Weights of a small contrastive audio-text model: text encoder layers 10, batches of 256.
Rows from block 3 of the audio encoder, named by matrix and row number. Each number is 500 + 50 x the weight over its row's rms, rounded and kept within 0 to 999. All counts start at 0. Numbers have three digits each. After the name is the row's rms in percent of the matrix's.
# filt: filter width-5 conv, dilation 8 (encoder.blocks.3.filt.weight, 128x128x5), inputs 43-85, a 5 kernel for each
filt.53 098:487494529518478520485513502576537516325551492392514483512485485526556490434466404536502565494573482528502545581432512519472569492481473534484486506549433550596527426522513522413530524527445518383470544520513456541504460489563573451484494566431466571499440504487507453484465476521546508492484399491575416552570424610502522433432459546537493499465479516435459519492493460561462541435462390503436526442491579403546591507568490550433450529530408534477521553440506574463534549537578560419516525453517530470558500538462496490513491494475500485414499494486487533423466508535453478500412462470508492560522555548532536528551572452428525475467566445443479
filt.54 105:636589424512552522490507502496484546497540555397462568506453454485400548470489584423566532459476434502493510504552422583476458471503470460479553540433520520540437460398629536520482504503575428481475536465438484584489550468551491550516438409499509540481573551566534605613592521501458487525501506548464540545479537446494463454548477550544541471561600428551644478462518574437528495473472535506527431450470454410556461503539519517555536462486459482479443478417500593473547522490442496517387451592512544442483562524495522597593481547579475445577452516498473573403441518478539561501420518549583504485469471485518534553513444496506539474536572603535479
filt.55 101:471522507540442473607495390521485551537512490437488476474518560569547431518520444563495585544589458543508527530600522412448471499455522600515478558512546584477431484524523457514496533458517519506587542391585570551495492461527556568444523559456490439542528520454467404415447392592506546477454610507561465595527519520562562478563561469494543491447441619514446543403524523534444497558476493530475496572523525428455480611514589453403455501532488525477492565431461624603538487527521565569542409546440535494490483561455525522531560384535539458509494479540569483474488470506495516545548498447484493487513435440476515535547671518426571462524563571550535
filt.56 101:501464433548488480465566459532480564505521390575510507592514556431509549547479589472520479520508447484535523462470458464566447470532537440456537507494461460449450481494468515437528503482457448585452533466591565556461554510541450448524513451421497553535549484428522528511472500359549536486576511581460584490477538491423436454549519555473422441520592504489539546488545437403531507578489429472526583457581589534590431488510491478563528434513445500440462479577563436484644400455525581432570567542527509447515456464507461418532512579374477484514491538437539446495532501493595554528455446490517476559545514451551475456435444419539529495519464501583497
filt.57 099:453536526502596525573510489433420477477569491544527480456459486466468476547502522579477505417562512510542435543537468472462564464488475503520511574547411547442581440498530410491420505491468472501485507356574476552565501436537528476491494451439486485539497469527439459516466481487528565489530519512504458554560525525532545544512582466493506584483521400489523560507444586471491474413594487550613517628539512574506520500493437435462501498446439545465533480413568452445512521465489499473501484478574556492425567521435401503485463457482527456577556570564551457590516481465548601480440537590504454595504475464561546566429454478510571448468511437497547
filt.58 100:558577508537522646543453528519669482508495592363449495520554463494557423469589466520439494374492547492603474534478611479532504523581518431446488575511499484492491513511619559473530424510468442551480545536499522493476516540548518476457541504522578439591454515492547492425485567429547470554421547538538482574511564445540560561552534506530462475419456481471480487445480407575476543475571461499572553474515549515544499548528572508558442540485580496533446522542569425580375454464508562560545420540484504516468444502447541524496536412530454467524525460388479584435487492570448525415500494552482510406668500439509535566523528520487453555581522548434565
filt.59 100:466495480532514518496473538508530494396450529467463538457464385528583530481490546509523488486400448580517499513457434511491530502507571456451486552488528504607483526510500524460500573584481552542454549481620474460440525546593464504597463596575501518515535505550569442453495589491441599467540446457555498484405528443413461592397479488596592472529460465550556462506488396536542381504436493426495415442537497447549496591522514504496520539583521473538483392526433476490535460537478470424536614494532509585550579468474507542513613424534497524455485500499539514596517454504434468467436464443470485458587528381437492534519476472494518572522522493562559
filt.60 099:510498483577426506480498509516516588449436482482505524417528542587479512439503477408459516502554605453538568495510608531448512572533487464517473521517504431475474523456496505454449449454532499456405512501433486527403505472454562457527529554558389504522419499533559488466431447542465507502503460615532435508504465475479559459566469464490504582494555454452446609544444542537537542483449500443556440483563568455485506483464452553514462533507497567472493513534505524542506410604598502452605469509501423538475455510565593493475475562455504516495418528470577428493591457511542438476523526444522556481533471518444563525470523567566440442492457477539473
filt.61 101:543455507507535541508404565504552475616448517407647527529655467536499518519440456515533517462606475434508443457526551460571499450571594520564442415488514504458509606495380518513528445553506405526458509511552482464501553474454499471488512491439528549493575510489469535397547489550552535489433540555556542443540528572578572537619491501469518544536555495445525592500470533428529485380495556528473526532493466508541466540461537445482451505535478528538460422559462532519437576466562565552432408458426564442520549518549482517490604527435468544570497396479450482429572486525410445361500501441519580424452535444562600474551563484467450473512500531526548
filt.62 100:473538456484480562486549516468455434458454509432536543474533441572396403569571499480527481460504542452447476492502492433558463585423469478455491495542520564500523373621538470486453448496544522411468504468489496564537494469435558482500517549542568574538562533502476528476436476523516523573524496488483516572529482504488411488510483466497534509473530584545424480386512575450526517513447461459427493480450544557511494565482563464523510554593555511534581475513529508427403460496529510492625509558551603531458411570559531506505532505553542449514478495551526502466544527539439383437411451395509545535501489492447595480468510455589527465535503520511376
filt.63 099:493525424499515476507500446486542496532550521403575496522553462429567576520502466448503476485451598522505569620510513515448565440457504514507512487482486421481485537488429485508579495521429521541471457391580581541500514443616467514602473413483504475443609434443418538453565500412470560510528571571546484580512420521489503552534510487454422548497475410592521504453566501507473401471514514517571548495522523453478458494517472428492507470611506531390477561546498489463469668443433417533501514416447475454495445506439515425495507554476385579580499509394486518416532412479491552471454552572464496490466457553514618432476511476560552511429507479538474
filt.64 099:497555486584503519507531534493444388565513592488474386453460545508548472490535457606502461532528488471469488482513487443544551444518444498540612527509604570530469553537500558444488451549536515437581468607525495557493517487576505446569560557524513540548541452521470591473394529425547522535505505509544498533519507495481465438547450467547533573501547595554512517407438474501502575516555431433470495458480464485545455458533601491480537583534448420497470527498475381427524552452578426458534534487529547552559533445492568438578493507572485537516462459452539545489532481546345499571503475487488469602542516515505560456524486498519553531504538526423448
filt.65 099:519500482487492558533468550508523597502520523523411439603476548387455542510546501419585492524588489583507544501477576580502510474444573483528643345489547481565449452518441500506468526505404488433461460442508524437456423491478577461571498467433472539490569490460459495488482505444476493477542621477546493528453464582504494531474480471588444351536548443580402512478432574423524600510371556449519594460520524398582496530489523462541473484533454528518569512475557524489486492420501533485465558467466348442533509557519424522418583573424514523497503499493541496415506504612482510403428493479462549560482464480523492508524526477559485447506561412438475
filt.66 099:606559378507591505475447541474477500518480467589556632538497456430454473500545521412434532546619477467512474513567425517566491446510398453466494401498457589482423421454476454528515484571436410478522524434480504446460505536463477426574479473465569507544534567383482556499525495460571491497479590455510528514474547557525418495549530556551579498499503450479492443404569529461501479534432460456544500387500458551458410537494551379587535463551461457533457485435466487527573475524423509596514548579506462487478446483458558493363530550552556452399498534539417477472520501513551555502397521482497504545472556474564547505539505501538512535578482479469533
filt.67 096:523539456402463502573447539512505565504516459539505526496557530532501475521543522517530461498477529550398508509521496522414505527519537473493605554502525463503441483506429424492507480483513507626515454470443464551410541529438561510494538437455580483546531542431516461558495526472489539502583463508452555481537497525462581532562434494490483538598513509586415440489563385486429469564558438409450501457498433475508469456503516517543466432460469503543535481596580526456542452459490523492524419464449526472564557512518566449508514489472577497518467527519506485471535433508497470535423426505619479523514401440489504455547480536618469430493534534442582
filt.68 101:599612503566495557448482376500541505503540497478446489539492456409512537530537578509523495466387438477520471532508504529531494423550498500441381455544451461498542485522518523505516428462407521525424527466600518457461490460541631525557457556583653579464490550585495575502421493480571494487464528509529478529449491449565445462580512548513490444419488449494423471489483503506509459520513432491473456484500464536415391484543516541444537477540522484511508540454464513501492512443495549604477466534508518469439447515564471429458535479560546542472524505555495534436457511484453526472504460465524547495418453449471452468447532489392532478520475417532475
filt.69 103:467525468513558492440396472478495569522436446528517462547536558457494487546576475528516511540517591534504545593512508583354581505471481364574534444542497471568453550428401558454492474413537487432509529474558485440490516530511518391546522481451472483545486493491585456466465565493564479604507461513554417590516480582587470545409521525585485538490479391590530543406613433453528554514521532469477464521452553516581425451519505577454605506487362469454516514416518549503484470541530470512540492452511386521592569435462528432450460446556489447480470520600464479470537433465521540517448503413490485483589497530447559528603411492476463539443530464500569
filt.70 101:548533593443478538436482518526490521583498477523469469463611477495521485543444537426456533446563490459572519452462487540483471483492445487404543542528459464407514539475577520505470421566481519519513357544516509508510422556505436568483549467515522492572443455489531518431495466479495477479539557503473588374455504579450557430468437564487491407520512419492469530505505571492537540588519491573538457476515516563450493394447508404609474507469551472481504574562532462480409566377556513500485481566429604428537407493577417536420373451425570451573441483503491475476555536531600549500486502510504563357513460559479525490448531550540540493547511423512505
filt.71 100:436564513510560639611493534447463504371447497533486597553490411408585555401554482478513574547506575547465568445477530499575492503455469518472480490464521624517562481443557545525490511459488507464505488473490520513616567465523439474417565489560490551363464397516481445486460488472573521475485464539499555484531497504447548523454522481494458510513472500575506533459516527541501482554573448523571490576486576553519463583510527466466481463405420478537452460462520533512544571525478563521502474472378539486466425476488496542525450452443500518402478477450555516551507557551527533530483411481501512509441509536448492523571525518407589509499615511498511
filt.72 098:504475563490491490575502536483512473496462520451453429497464487476487516444546441544379530477467493514454532462505476439469568473560460495550510519528396558394476438480462486522564427471558539485544452547402469548506479515484476409534528542461453533459474533398506483508533573433503473563407424498500538497395416455473556503573457576410494460545519544446542562474518621569372512468517507468545517476452493476518517603405567598519555508454523439446434447491529506472451418499479520495445516615562537478490454532506431517535529573487489441526500475479518531497492522580428560503439457517608487503497502506420533438498539479505542495584535496456573
filt.73 099:481487476483596477539416480460390517431420494426514489455570541444503508496444483441509494550508499606585523470515396525515648548518472490523479483520469418383496524544431546509531489548511499476572532528503591473526450563473556539374591532542502597537457619513479496471502473441489477416473353472515488454501535569457452510488421519514552518568465534448511446540458470411439480497545456543420439420562522432476439461526583549512546426530600469543447432485521455487492486486491433566557488551503513512581508527555549537495547424423490492544519445475519466453507619496551543494404506511484468475509500471482455486520512522549642465448409485446563
filt.74 097:501542479526544630499537429562507484499466407448429586553420546523529539451501539540610507473494511566468459509432580509598516520552488547474483412522467494492491512393490519546404376548491541466560496508506496515542468468417394552559528535446381510460495470561506497406451599548483487435454592469513499482474550534529569579371441438459484498448537405526567511466469520572631474487564518512532551535539512617507447428499561466487470519475489486519448469511513479457487511482493471398515507506517604495510528588537453571561495446393562562545454520534453565569502390528564521587483503529485441444492506525419539483595554395533432487448496497536454
filt.75 100:500511510466406488485517409465559582475501545590491492490572599473462590558495480516486537567505516490517439513455504513488505565402549529476580524515535512477516468467604568564434612548460532528451494488483475484530527545582436398448524448532466560427492563499451518488534586473508496524474533553494392535464430471519504458567508599501463442436454475514505528520444459519513506451460561542484525442585474484556573529514522432491501464447549564498540494495575520485591557516560483550561402558460413503514432513473429532461528478506524464533515509396508508514538485539489421570436495423523505546492353471472506484625423482532427515532482456533524
filt.76 101:529414529428464504537511430507420546508511435526584455496523445444396451502497464483517454436517508481509496338448456555535489518416488425505472498536538531428451535460496504501504437563479476468501564430469489546519450449474516498481556470627559489475482568449588469478556532560456442529592500500538543457453498513496482484441518488377536418460472477529430427518520515490526438513450525475464429469476555512451507424381473495492559517496454551541553562635552565504519525528480464478436450489541488510527380377569540492384438550426558555568569563449534458566490480426478483431445458433489573441531515384442532488503501577555492480464564435470514
filt.77 101:522484443464427452538517428581552499549509534510530506553491500514491619442449590452476434438426501615460578489437507512499443556481481584451476450529468452459462517563537460443446478499495480523584505404403542496520507429465558490481450503498489565445453519539458552515494541505412542609527508566433507450370517461523416463509525593511430413474431446554493498521479571513549477556471531475475538543486526538502472379528459461518550509539480512518544567543500547518454486457437550592469479550519480556451485582582565525393468445548576514567465459493485555499440595482440511592548461516507521531403396482450537489517452425480514499526585371475552
filt.78 103:445514573490464466453469413480523442516497461481542533470512549494450517558430522461548501488572309494508479485566488513398546515502452490469450508509513460468491495487469474552453437465464570575469483501481432482468589538519549489523468525495478558482470511441583518470437493567484527450555597548514428454516464511432480628498527492457535519533505448472525544653477500526490607435374539548492504493411458423587526442524471523439557462415527498511490526577440562536505402461522457534628512440447468480514483529549455552494505432487540492482463556590512403491494483486490491547500486524518417515507429524459469548555501539562465405465560500538483
filt.79 101:550448501540534532516494499588487456509580484525495501458541507471490552538543532514501559474599412509478521346549427471488492546493494529566407516495421466538565508471535477469485540503505513521536464420494468553506584469535435543486516544530435375537443427450525492527389533441553502539491489547443575352576567410447466518452453528424520457409490501571468473544518504544400416509595472420471532479505453499527507479442504455422573539557437480482523427594516500522447558431410483482519467498554437479439427487508509449539554534425441523465559533554545564609321543493479458547493472444600590432551548523560476468475586537407529520473481558572508
filt.80 100:501483574416514425499569511490500497474532509552445527539471417384556473482489465470466460527511478527585614481480544511444606434589459517517539535570527507555545542505484479495533524569512427449487560552481518427608479463408555586475534481483479493429516439450497450512463498495529472550528502450489515602491497541534563515528551528551388547502533489516438449612612582505463389429663548483545569582544506401596536476507408456471521515434528479455453517437535508474518490568405443501466559493473511429529482452483407599448464559521476476504508464512553484471598475533462488487543487529544488515412421473526560512518410576510521472497553484458530
filt.81 100:441547460563524424481484532534496466510490473468435467449459476540502454547476571451571485433600423452371538484510514560515506358504508607481497448509432469409395479463538481576550519582461464528576477497470551496452472503477435432534544501480403413476557575500536535539518505538367509610407549544497544429469598525476549358530541449413557552525538409540593573636463469451625541524508530486537544390573486505484491561495470406537465450476560566501464499539472443515485517356485593545549474567413548472518543537575464516364481535467484509574463552445514434552487497461498522527520606489547442476526507456537479450522483547484441508552510498459466
filt.82 099:463528491553570557443455578469541476560488502549474418501448438478486458511433421520525593530547523540507461518450526506513421487603417513525548490476477480431452524490517499470446516499431455472477479481598392460478583464465521488431532543538534649546534470515565569438493528475487477554427553450508473513474547491508435545472498529585529498516474410508501487526509521612435504514597472583472455521421506374552554501470548517565484463459472504582463508463487487513487533492508475507452476474569523412530438474459549478521478376534500528430438506481542458485593481526554421432557556533470350570465525585477465512595609402408511428441564428444492
filt.83 099:487402349480413439412411476407559397549586551483462426455524428547458448601530384504409579507547468493441481462582548433588528564470467472495479433423415499476558523458483562439595498597600536534506567473493488494519508441487472428570479535573556507529503556605583536534453526516492386449414501515482478478413545414456464491529547518450543481442450505522503444551519454556512482561419479527519425454478403475446487449501431548560520570510417552537550458461403445551486514517517453481423447551539595517507492482443539537534525539483488488460603545534453517490414459520444511460399555527608468520479515477490472481539469505548456469483538399486508