{
  "model": "contrastive audio-text model",
  "dataset": "short read English sentences (LibriTTS-R)",
  "train_examples": 26041,
  "time_shift_ms": 100,
  "n_mels": 64,
  "hop_length": 160,
  "input": "log_mel",
  "spec_augment": false,
  "win_length": 512,
  "tokenizer": "word",
  "vocab_size": 5132,
  "loss": "softmax",
  "embed_dim": 256,
  "encoder_arch": "wavenet",
  "encoder_norm": "batchnorm",
  "encoder_padding_mode": "replicate",
  "encoder_depths": [12],
  "encoder_kernel_size": 5,
  "encoder_stem": "single",
  "encoder_widths": [128],
  "text_encoder_causal": false,
  "text_encoder_width": 256,
  "text_encoder_layers": 10,
  "text_encoder_norm": "layernorm",
  "text_encoder_norm_position": "pre",
  "text_encoder_activation": "gelu",
  "text_encoder_mlp_ratio": 6,
  "text_encoder_head_dim": 32,
  "text_encoder_fused_qkv": false,
  "text_encoder_bias": "qkv",
  "text_encoder_qk_norm": false,
  "text_encoder_parallel_block": false,
  "text_encoder_dropout": 0.05,
  "text_encoder_inner_norm": false,
  "text_encoder_positions": "rope",
  "init": "kaiming_normal",
  "residual_init": "none",
  "optimizer": "adamw",
  "lr": 0.0009,
  "beta1": 0.85,
  "beta2": 0.999,
  "eps": 1e-06,
  "grad_clip": 0.5,
  "steps": 15200,
  "batch_size": 256,
  "epochs": 149.4,
  "lr_schedule": "linear",
  "final_lr_fraction": 0.1,
  "warmup_steps": 1520,
  "weight_decay": 0.0
}
Rows from block 7 of the text encoder, named by matrix and row number. Each number is 500 + 40 x the weight over its row's rms, rounded and kept within 0 to 999. All counts start at 0. Numbers have three digits each. After the name is the row's rms in percent of the matrix's.
# fc2: MLP down (text_encoder.blocks.7.mlp.fc2.weight, 256x1536), inputs 0-69
fc2.87 093:486492487455440437490439461462502495482490480415519489478506483559443540491446487495490571501473510450523508482478493487530454484406528464457522488563543574535548488508493490458500426538554480500481470516467516
fc2.88 097:497495466538458497460516528565454496412444473443460488503514485481480516500515546549482450492451521432438499455486467440485501482486502532479589439507542482419464537439481440555518463502435477502522480465519522
fc2.89 100:541433524497570468509467497454492521438493450521519526474500433569514510428525505472497552524485470448487471530446474500475514547415564447450509536499504454497468437503530568551557535476499415466413445484521478
fc2.90 098:498469536474530471549497458432447428580511477599479485520566486526501523470565526501450524474470481469495527490505468464518437531489515461487469488567536426487505505496563516539495484536456518541511468495534540
fc2.91 102:467491485521504541439498406493497500564505513485538502520540571528475511501539495566482530493474469466505437496501466579498471506413556444556430487552479500478458514611508573579516496484499538514472538599492477
fc2.92 093:548463505555522539465440455581509494547423492475526568459499520492532570558461458524524487418509445493473398554482552531507412508419413485454456496480417542612528441513473562532396542550544566462459514517460486
fc2.93 096:510541551540501586523483474571544478384518537509495489544543467472534516509501451497440510512527488502482501506542446424558485455572529447502512539539514499505445508499470533469617470436567424516503446508488506
fc2.94 096:516470509517604499524525444531564505525528503592480519510544467566494564530535489496528569496456529442513537545492433480458484483464514538495507584492615515467476455548466511518554455358495495509555464526451518
fc2.95 102:454519536537514493502586591542573467401506470467529478481516415493479615510380519507528509482446454496501497492532422413537558492428440412491575518466518512461458428506502440497495419449506469497519486509446484
fc2.96 102:497546474487513541529530494543555528469501447494518512491541454485498496466538463549506479580533445419565479467519580392438474512494533515518498507498494560479523446478518538479522554480496550472506447478514533
fc2.97 096:524467515474487497463489481496563419427518514402522480413447479504495482465520528479574554508549505516484460529491457385525430527469464437552484520504550523479511545521408559470542508516502506483410468517485457
fc2.98 094:510433460553547445415527495462567483476506523509525442433504519565483530514470517444500449487440506518454500516506605587495489547431482496491490539491453490466520527467502497433474480473532482524534481470487474
fc2.99 101:506444454497488485406505465487497519486530529472495491471504447540560483392634520481466595547474516436502487484524552481477457460478410452534464498411502484458523550491561558505480461536490491550423436474547520
fc2.100 105:533521445565538530512512565483547501475416497569506534485479545470488513424424507505490445555469478528475518499531525508441492472541503539454485509504502480504546424522472523455582466518517523451534521433514492
fc2.101 096:430487449469549522492569521519478472446480439436542484455448486461540482491589519472470498500437494538557488549495441479469469511465479419445488493594518497352580521463478466510511485536455475535485491522497515
fc2.102 100:499573525481531508515472475521511483523553520522483436479486498399472489528499505533506424557457530509462485471514492488508522502564483513535481482576439479512415497508476483502406461509545510517463481504493532
fc2.103 103:501457517429537531500511613548514439516503475547489464466515491499514468535491513487476458507567460446492517510436422438464498502549455554496488497509473455498417455474568551416568445554472510494448450470546542
fc2.104 100:498504501545491542478473492467467421420470473495511481506469532505483553538478536475496575500493477505481508569446439524483470492457470453516485458503512493510492449542490478553501472459523493525573490549482502
fc2.105 102:538500514524416548494550430491505570608478448450481525483492500499500414477502509546511524489531528489536515531533543483407456552508456508435493507520553521551493468477506455480444559542445476576440525533541557
fc2.106 097:488517497506563534429553436536513504403472600473472488538493476510469508473556536526499502457475542542511490485439507546479525492526468532458425571484474471449531566482553460451512479519490477549475475443512522
fc2.107 097:502422445515590559487524456464486520488529521488473449483464442477590492499492553474504511557524497515510523464476506529497521532581509546523550496442492485469531529479476503519487634482542481515517490428482557
fc2.108 097:549523509506512558511525452554457485519501440521530497512454487484530509467491544523481513495501431521554504520598455556464454499532477457506490495534467504489560515551513505537512542487561550493470503519565480
fc2.109 099:466391506511471508522456442505379472520524496454469523466511487520493440477579466499508519547549524477538458500461544532509488491471504461561547530470473495552442590516427551541470497528435508546429473533421459
fc2.110 097:487565470444498382468481440529431475555466535490530513471505549513454563456550441481495504499484485508496488468485514450484499509435451560483497546589550507516541529426487493490513493502499523448522483642459480
fc2.111 098:502481511456508494451472561501496501482443469526555483508533464476542437539470438485541448483495439528493521502480453494503508486495523402478549441486463492491501540571513522514535483493468422528543537500518512
fc2.112 102:474497484470578479498494513489464477473516536486486442483483448451483526495509519512567559494563532481419499520493466465500507554560473580449460448523472475521451483453531518471587388497462499463469518433475456
fc2.113 095:494498455497476411452530440489512471587535509487446579544493449507486420518515506458470430518550518466528455565544474438444512498543510564493507511472469500518469461453512502468550499501561547425599483467540480
fc2.114 097:491531490497516456565595599490493478483424525472427513485560554421520486484493480500470523419538508499565454539453488528491484460589585481554497466461540502443507498535486491511458489492446461503450478471413502
fc2.115 100:531394528444472569507501483442450516527526471531504510542474510515577461471539397517425471494475566467449526499488556524482516494465550408514500493556485574474516480512501608504416478588534510553519526470617536
fc2.116 098:534441467509512570500475551500464498439507516472484492557514462517527475564478492492479483497464538551502496471518530452549512571505583399448530509462468415506581569465536503504527531538495466509477492573482517
fc2.117 101:471548532514510580547519531536502469535464509493524476480474519506513540498477482490465536518424528561535473538495493434458499508489472457463544489554476440501516484485539516470462544566524506493513515470488416
fc2.118 098:485455561531480500519536468500542492554517531521533455493468480472504485545560459469476453546511476524464469501524490548446513499418506491462440566500492588510485492567547486469468487530541467466533516454485507
fc2.119 099:498547507442449575525488471502543516485541566515518472479473482499506512487447505603517568519475439537545519500558506485448508463565487558491506586552554516524520587466546437530451519437466518512496465514510503
fc2.120 094:497493485508491498483445463480508481518460459466443515486497534489529489560468558438468561554520439557392525470448559470510481463507442477453445504493455511470480546486486504482460522499514521520424514476579552
fc2.121 096:476526528522498480445528466529470501406478507587499531507552562505509491451400509479501496552496549473506540549533527519430424484505545512492495472439551463486471486554536529509461536494484535471549485557534542
fc2.122 098:455514433498461498513552595460521418469550500490497473556537555456449483482506510482477500542483568460478485448561542419430511541529597418480439422444481422458544543550506490545521479469498450494466529536489484
fc2.123 120:510534495510453460510421495502500499590537439500569522577535560537498479475477521445493516594532509479522528528546537562487468549476483435529482521474492544525491496515515512512433480490465450515437475508504519
fc2.124 102:572511511523491438487492587469527506426478548532524536475528457522444567454576527547487492525471499520480496510496477528473491479558545507493474465462534594497525436467539452478511502501499496507456433513538535
fc2.125 095:514418451502515497451530451461436477539504534455474551537542497538496523499493530469510503508477461503496487537446579516485535475452468441495501467525497421489458493422513444457449514517564505517530531556476548
fc2.126 098:471438473532518548507501489478506581504499497517456484504496538513558547507476470499510489463477433481502496479499522514520491456503507526550520438507492385591463540526496475466512517503535522459521500495422511
fc2.127 102:486489525468466530493463520490494537511462552499471512459541552509469543516521476516502520517504518522539518464422463453535509441457518463514525450515494494485523567541517501526518557469447491496465486459483470
fc2.128 108:451522504453510432481504492486510479496460532477445458464506438483515473484583464542530556529514540508473506508495470428553497526478428491509467474494550560478506548502533540509396592539491434513474413513504533
fc2.129 101:554462493535534566520562532522483479411493516511475463437449458477548451503496487516525536459491527409515536464508466510586549490520470502500497498447493579485489446510474423512429491539605516524394514517505483
fc2.130 100:491551553545547536508483502485507548536465524520543484508518534501477484461471458440500488533494545468472421509445513522483549508485473453485517446409486511561461516521499594478399439534528460482459483448449468
fc2.131 108:459458499452578566506578514481520485488483461433519463498444562577504469546498438426524468469524496530471476543502542516463528443459558433574480434538513516449526550555471508497501508517527477459427464512433459
fc2.132 102:495576515485463463516528505507438504491564471409555488579491601488481487453495484597479554522520535511521659479505572532429434551543510506500523507486506482476426525419515527452455505520489472524463464540440515
fc2.133 097:568477524500529514521457507506464551516454536496433505459503504470517496502528432518484501498504543452508612430436481502598555485567502487496493457516510510577540489542514524539453525599494530494500481479569531
fc2.134 095:463459487485497470510529439481546502511499458577500463524533543555510511429468520503516463454540510545501469453510472532461559503587420561478508513540515568492472463469473520491524558510484513471469490503525457
fc2.135 102:503576460481462539514557538511503463466449523485520479481561504505578512544562452527518559480523557550504484522480509486532553474509594554474460480464439552423554534579510501535537488483518452496534498518539480
fc2.136 103:499500520516540487492479462459487471528513381541487463552500530488515545527540512504586647476463530443491498506518545521475468573466539495577527576538531562498551510527559454572495526482563516544439513496492515
fc2.137 096:520562504469496455549528543433476498487509445534493505549572537448430499476542503509520586520482487488513514484523486474515546472529526487504501497487509465453482580542529465496460522434515513523528538495449555
fc2.138 100:529494521428519474528526549454447454362543466531592450515527527459506502510476488440496513468484509538530453532477491499536520497539535534469445464522449435527428488514492519521530533522462450549493475499459519
fc2.139 096:565462414461483602480476495472441514453564467510591457475534518493487564508487488480466457457447524521467486529567539573513468516450494585489455448502517541493510475543537492449469552587466551527523471469537546
fc2.140 098:492501475473526483492515533475548487576519575545456602490500454485492546494502545494498494508495545488490588475473539482479491486494492455527526496525467439478511497479606525501528395503492494534485518526491419
fc2.141 097:537514514466520494551534469503502497467469537523572516477450492514511497490626448553570441517556505481478493509495485486465428541542523517437479504490524536528490545440476534497508521489458469484447456525567507
fc2.142 101:517467475550471462505477413466563500534529473523496468442547477439546515449522558480527472472487408475477523479529590487484528481480490508537523553468498539453544505453511539505458428451486441483518446467505551
fc2.143 096:543491487494589526545592564509473517469515554570505496516486519523499564496506494457467542532483513550446506517528482444520499467478545497496523548529560419485485588499521479507564434499558551533485529531516523
fc2.144 093:525448520450473523513541483578541402471495510540470492518456429529510487475471524552505427547457457505557438449521502514550506474489484434412544503503501573454473502469456547561505521501495500508514464501445540
fc2.145 105:508470515492478441455533557489500533449515510497472576512434442514499538521412482462490528518524518483387506459446446491479539560500496464494518534408487523486525462550507477493577462451461516441530598483528523
fc2.146 110:492471521483504462498496508575456442579534480442491512503501513571421473484535445480444541518545520431486539473503593504527495515443440480521487515534494479527488542616547423550497551465437439542552529535467483
fc2.147 103:549390502441526434490447515535548452521523458522536453538476506477496497460540561476544501454479474470466542497473489476454475537523538468547510520539533487443528482550507554572564526461447501478537483390490509
fc2.148 100:465500452533555526530495568516537533544534502521464570553488561546482512544480541500479494557588527483543538455555483533503456532463477521468528545490514488534519403576496511480555537423463523476528483569520450
fc2.149 091:492507551541529447503441560489440563502565457517478550561560523551502553514420520498528473541476444493502488455433494526536470535474441454475411513442446489627523524516479543459502480492534515533517490514473553
fc2.150 096:516584470486477530462559518514476440496481473605506483574520565493538512500532522464527491529463483478516481435469498480492475546527511550480498516501525493463458460486482467472542432471513553547560391455546480
fc2.151 094:559509507540527499516506483518563490477472516485548506489517471425541510474466527481532514447513475545486541511533477588429411538481524505516518543576509487585513545482566527482512477516458591451529502476436533
fc2.152 101:494579469570460528432475451473504482511498450368506455509545479512488474479460499580457481496530520519473468542528480545428449510494432569490521497511511532491495457459455527468409469535527515550505461496501536
fc2.153 095:476464542537522482515493515459485528452515465391487441418484503465474477543567459491476561526520525463461467443502503513547491518561527522509497447504487546470554498439578507527535490458512429505503504489450536
fc2.154 108:530502491534508441513372449508471525589538447496498562537556513455494508465653458508472522494523573481524555515484526525515500581453527502518470494446454538484530520570544530538461508551528513530502480478545593
fc2.155 099:495535497453520498477498557472477478530522442543467431515556514489460512554516446597551539566519588502524491489461412446510491499460542508543449516488518548424518479482486547526466547485498531517527486495453496
fc2.156 101:418502506505513511526517565544519449490533471439450492519468574481528409495484484528460498562532519496495515479524495581486494542444479436544466521494509425450524485502547510498439500510501471518480547531390454
fc2.157 097:489441487430556508430448469474508510559472523537528432504472523579576558516482506452504490536520488513528510560494530526483521488439471533577443492481428529439531523507484460490551526485511542518527477436577474
fc2.158 102:486516476507584447497570533514532489551502431469554469531552489517535444479517497532445510498572554395481471505477452549501482587554454521542563515489557520545488411466532495508434460514406472470483469495495514
fc2.159 103:456541456513501530542530428494509534525464446562488483503458426535474573525521528515451486535527457507512439553492546508540509520481612575482487569487449465539518516408513538506529519581556510497555510538587496
fc2.160 102:487542505488454469504485431468498461571518430364501538577528564498480497414523465529484483509563546498465492454519502590507536566474462499501521450447427435544477461504493511452467477474398588479494533442550523
fc2.161 099:555480545483488535575465435533466479543500595486471493539460456498499434516498509477583531486496510530556521494554602484501514492435521513524470453545500490460507526528542467517510474534455509457515501499551504
fc2.162 096:453548460478481483527507396497524529507494481527502507507483497482570477548547442543508436472496502488539563549491502450565496573536467555502581497519514607538498533472462467563411528523463464488422462544510563
fc2.163 107:518545495528553514465504542492459531450517548553465484489530507511504556470412458523501456465552413470497501498467459494482527461504534427443550473494547480525491398492504512482541437481572491432580440512457389
fc2.164 092:435515437494513498523541533588527492545510537470511493460488489509432420470482431473492516465476511486539491481463475511501534535499563530503577527430481520484503430523475515492533500508457425488561498501438531
fc2.165 097:481432479506478492526530460497539505486478553548513584465473493455522561461486557497507509487502469465512521500497471484469457515493535477501541501488476502501441487451468508500589537420581533499486468498529501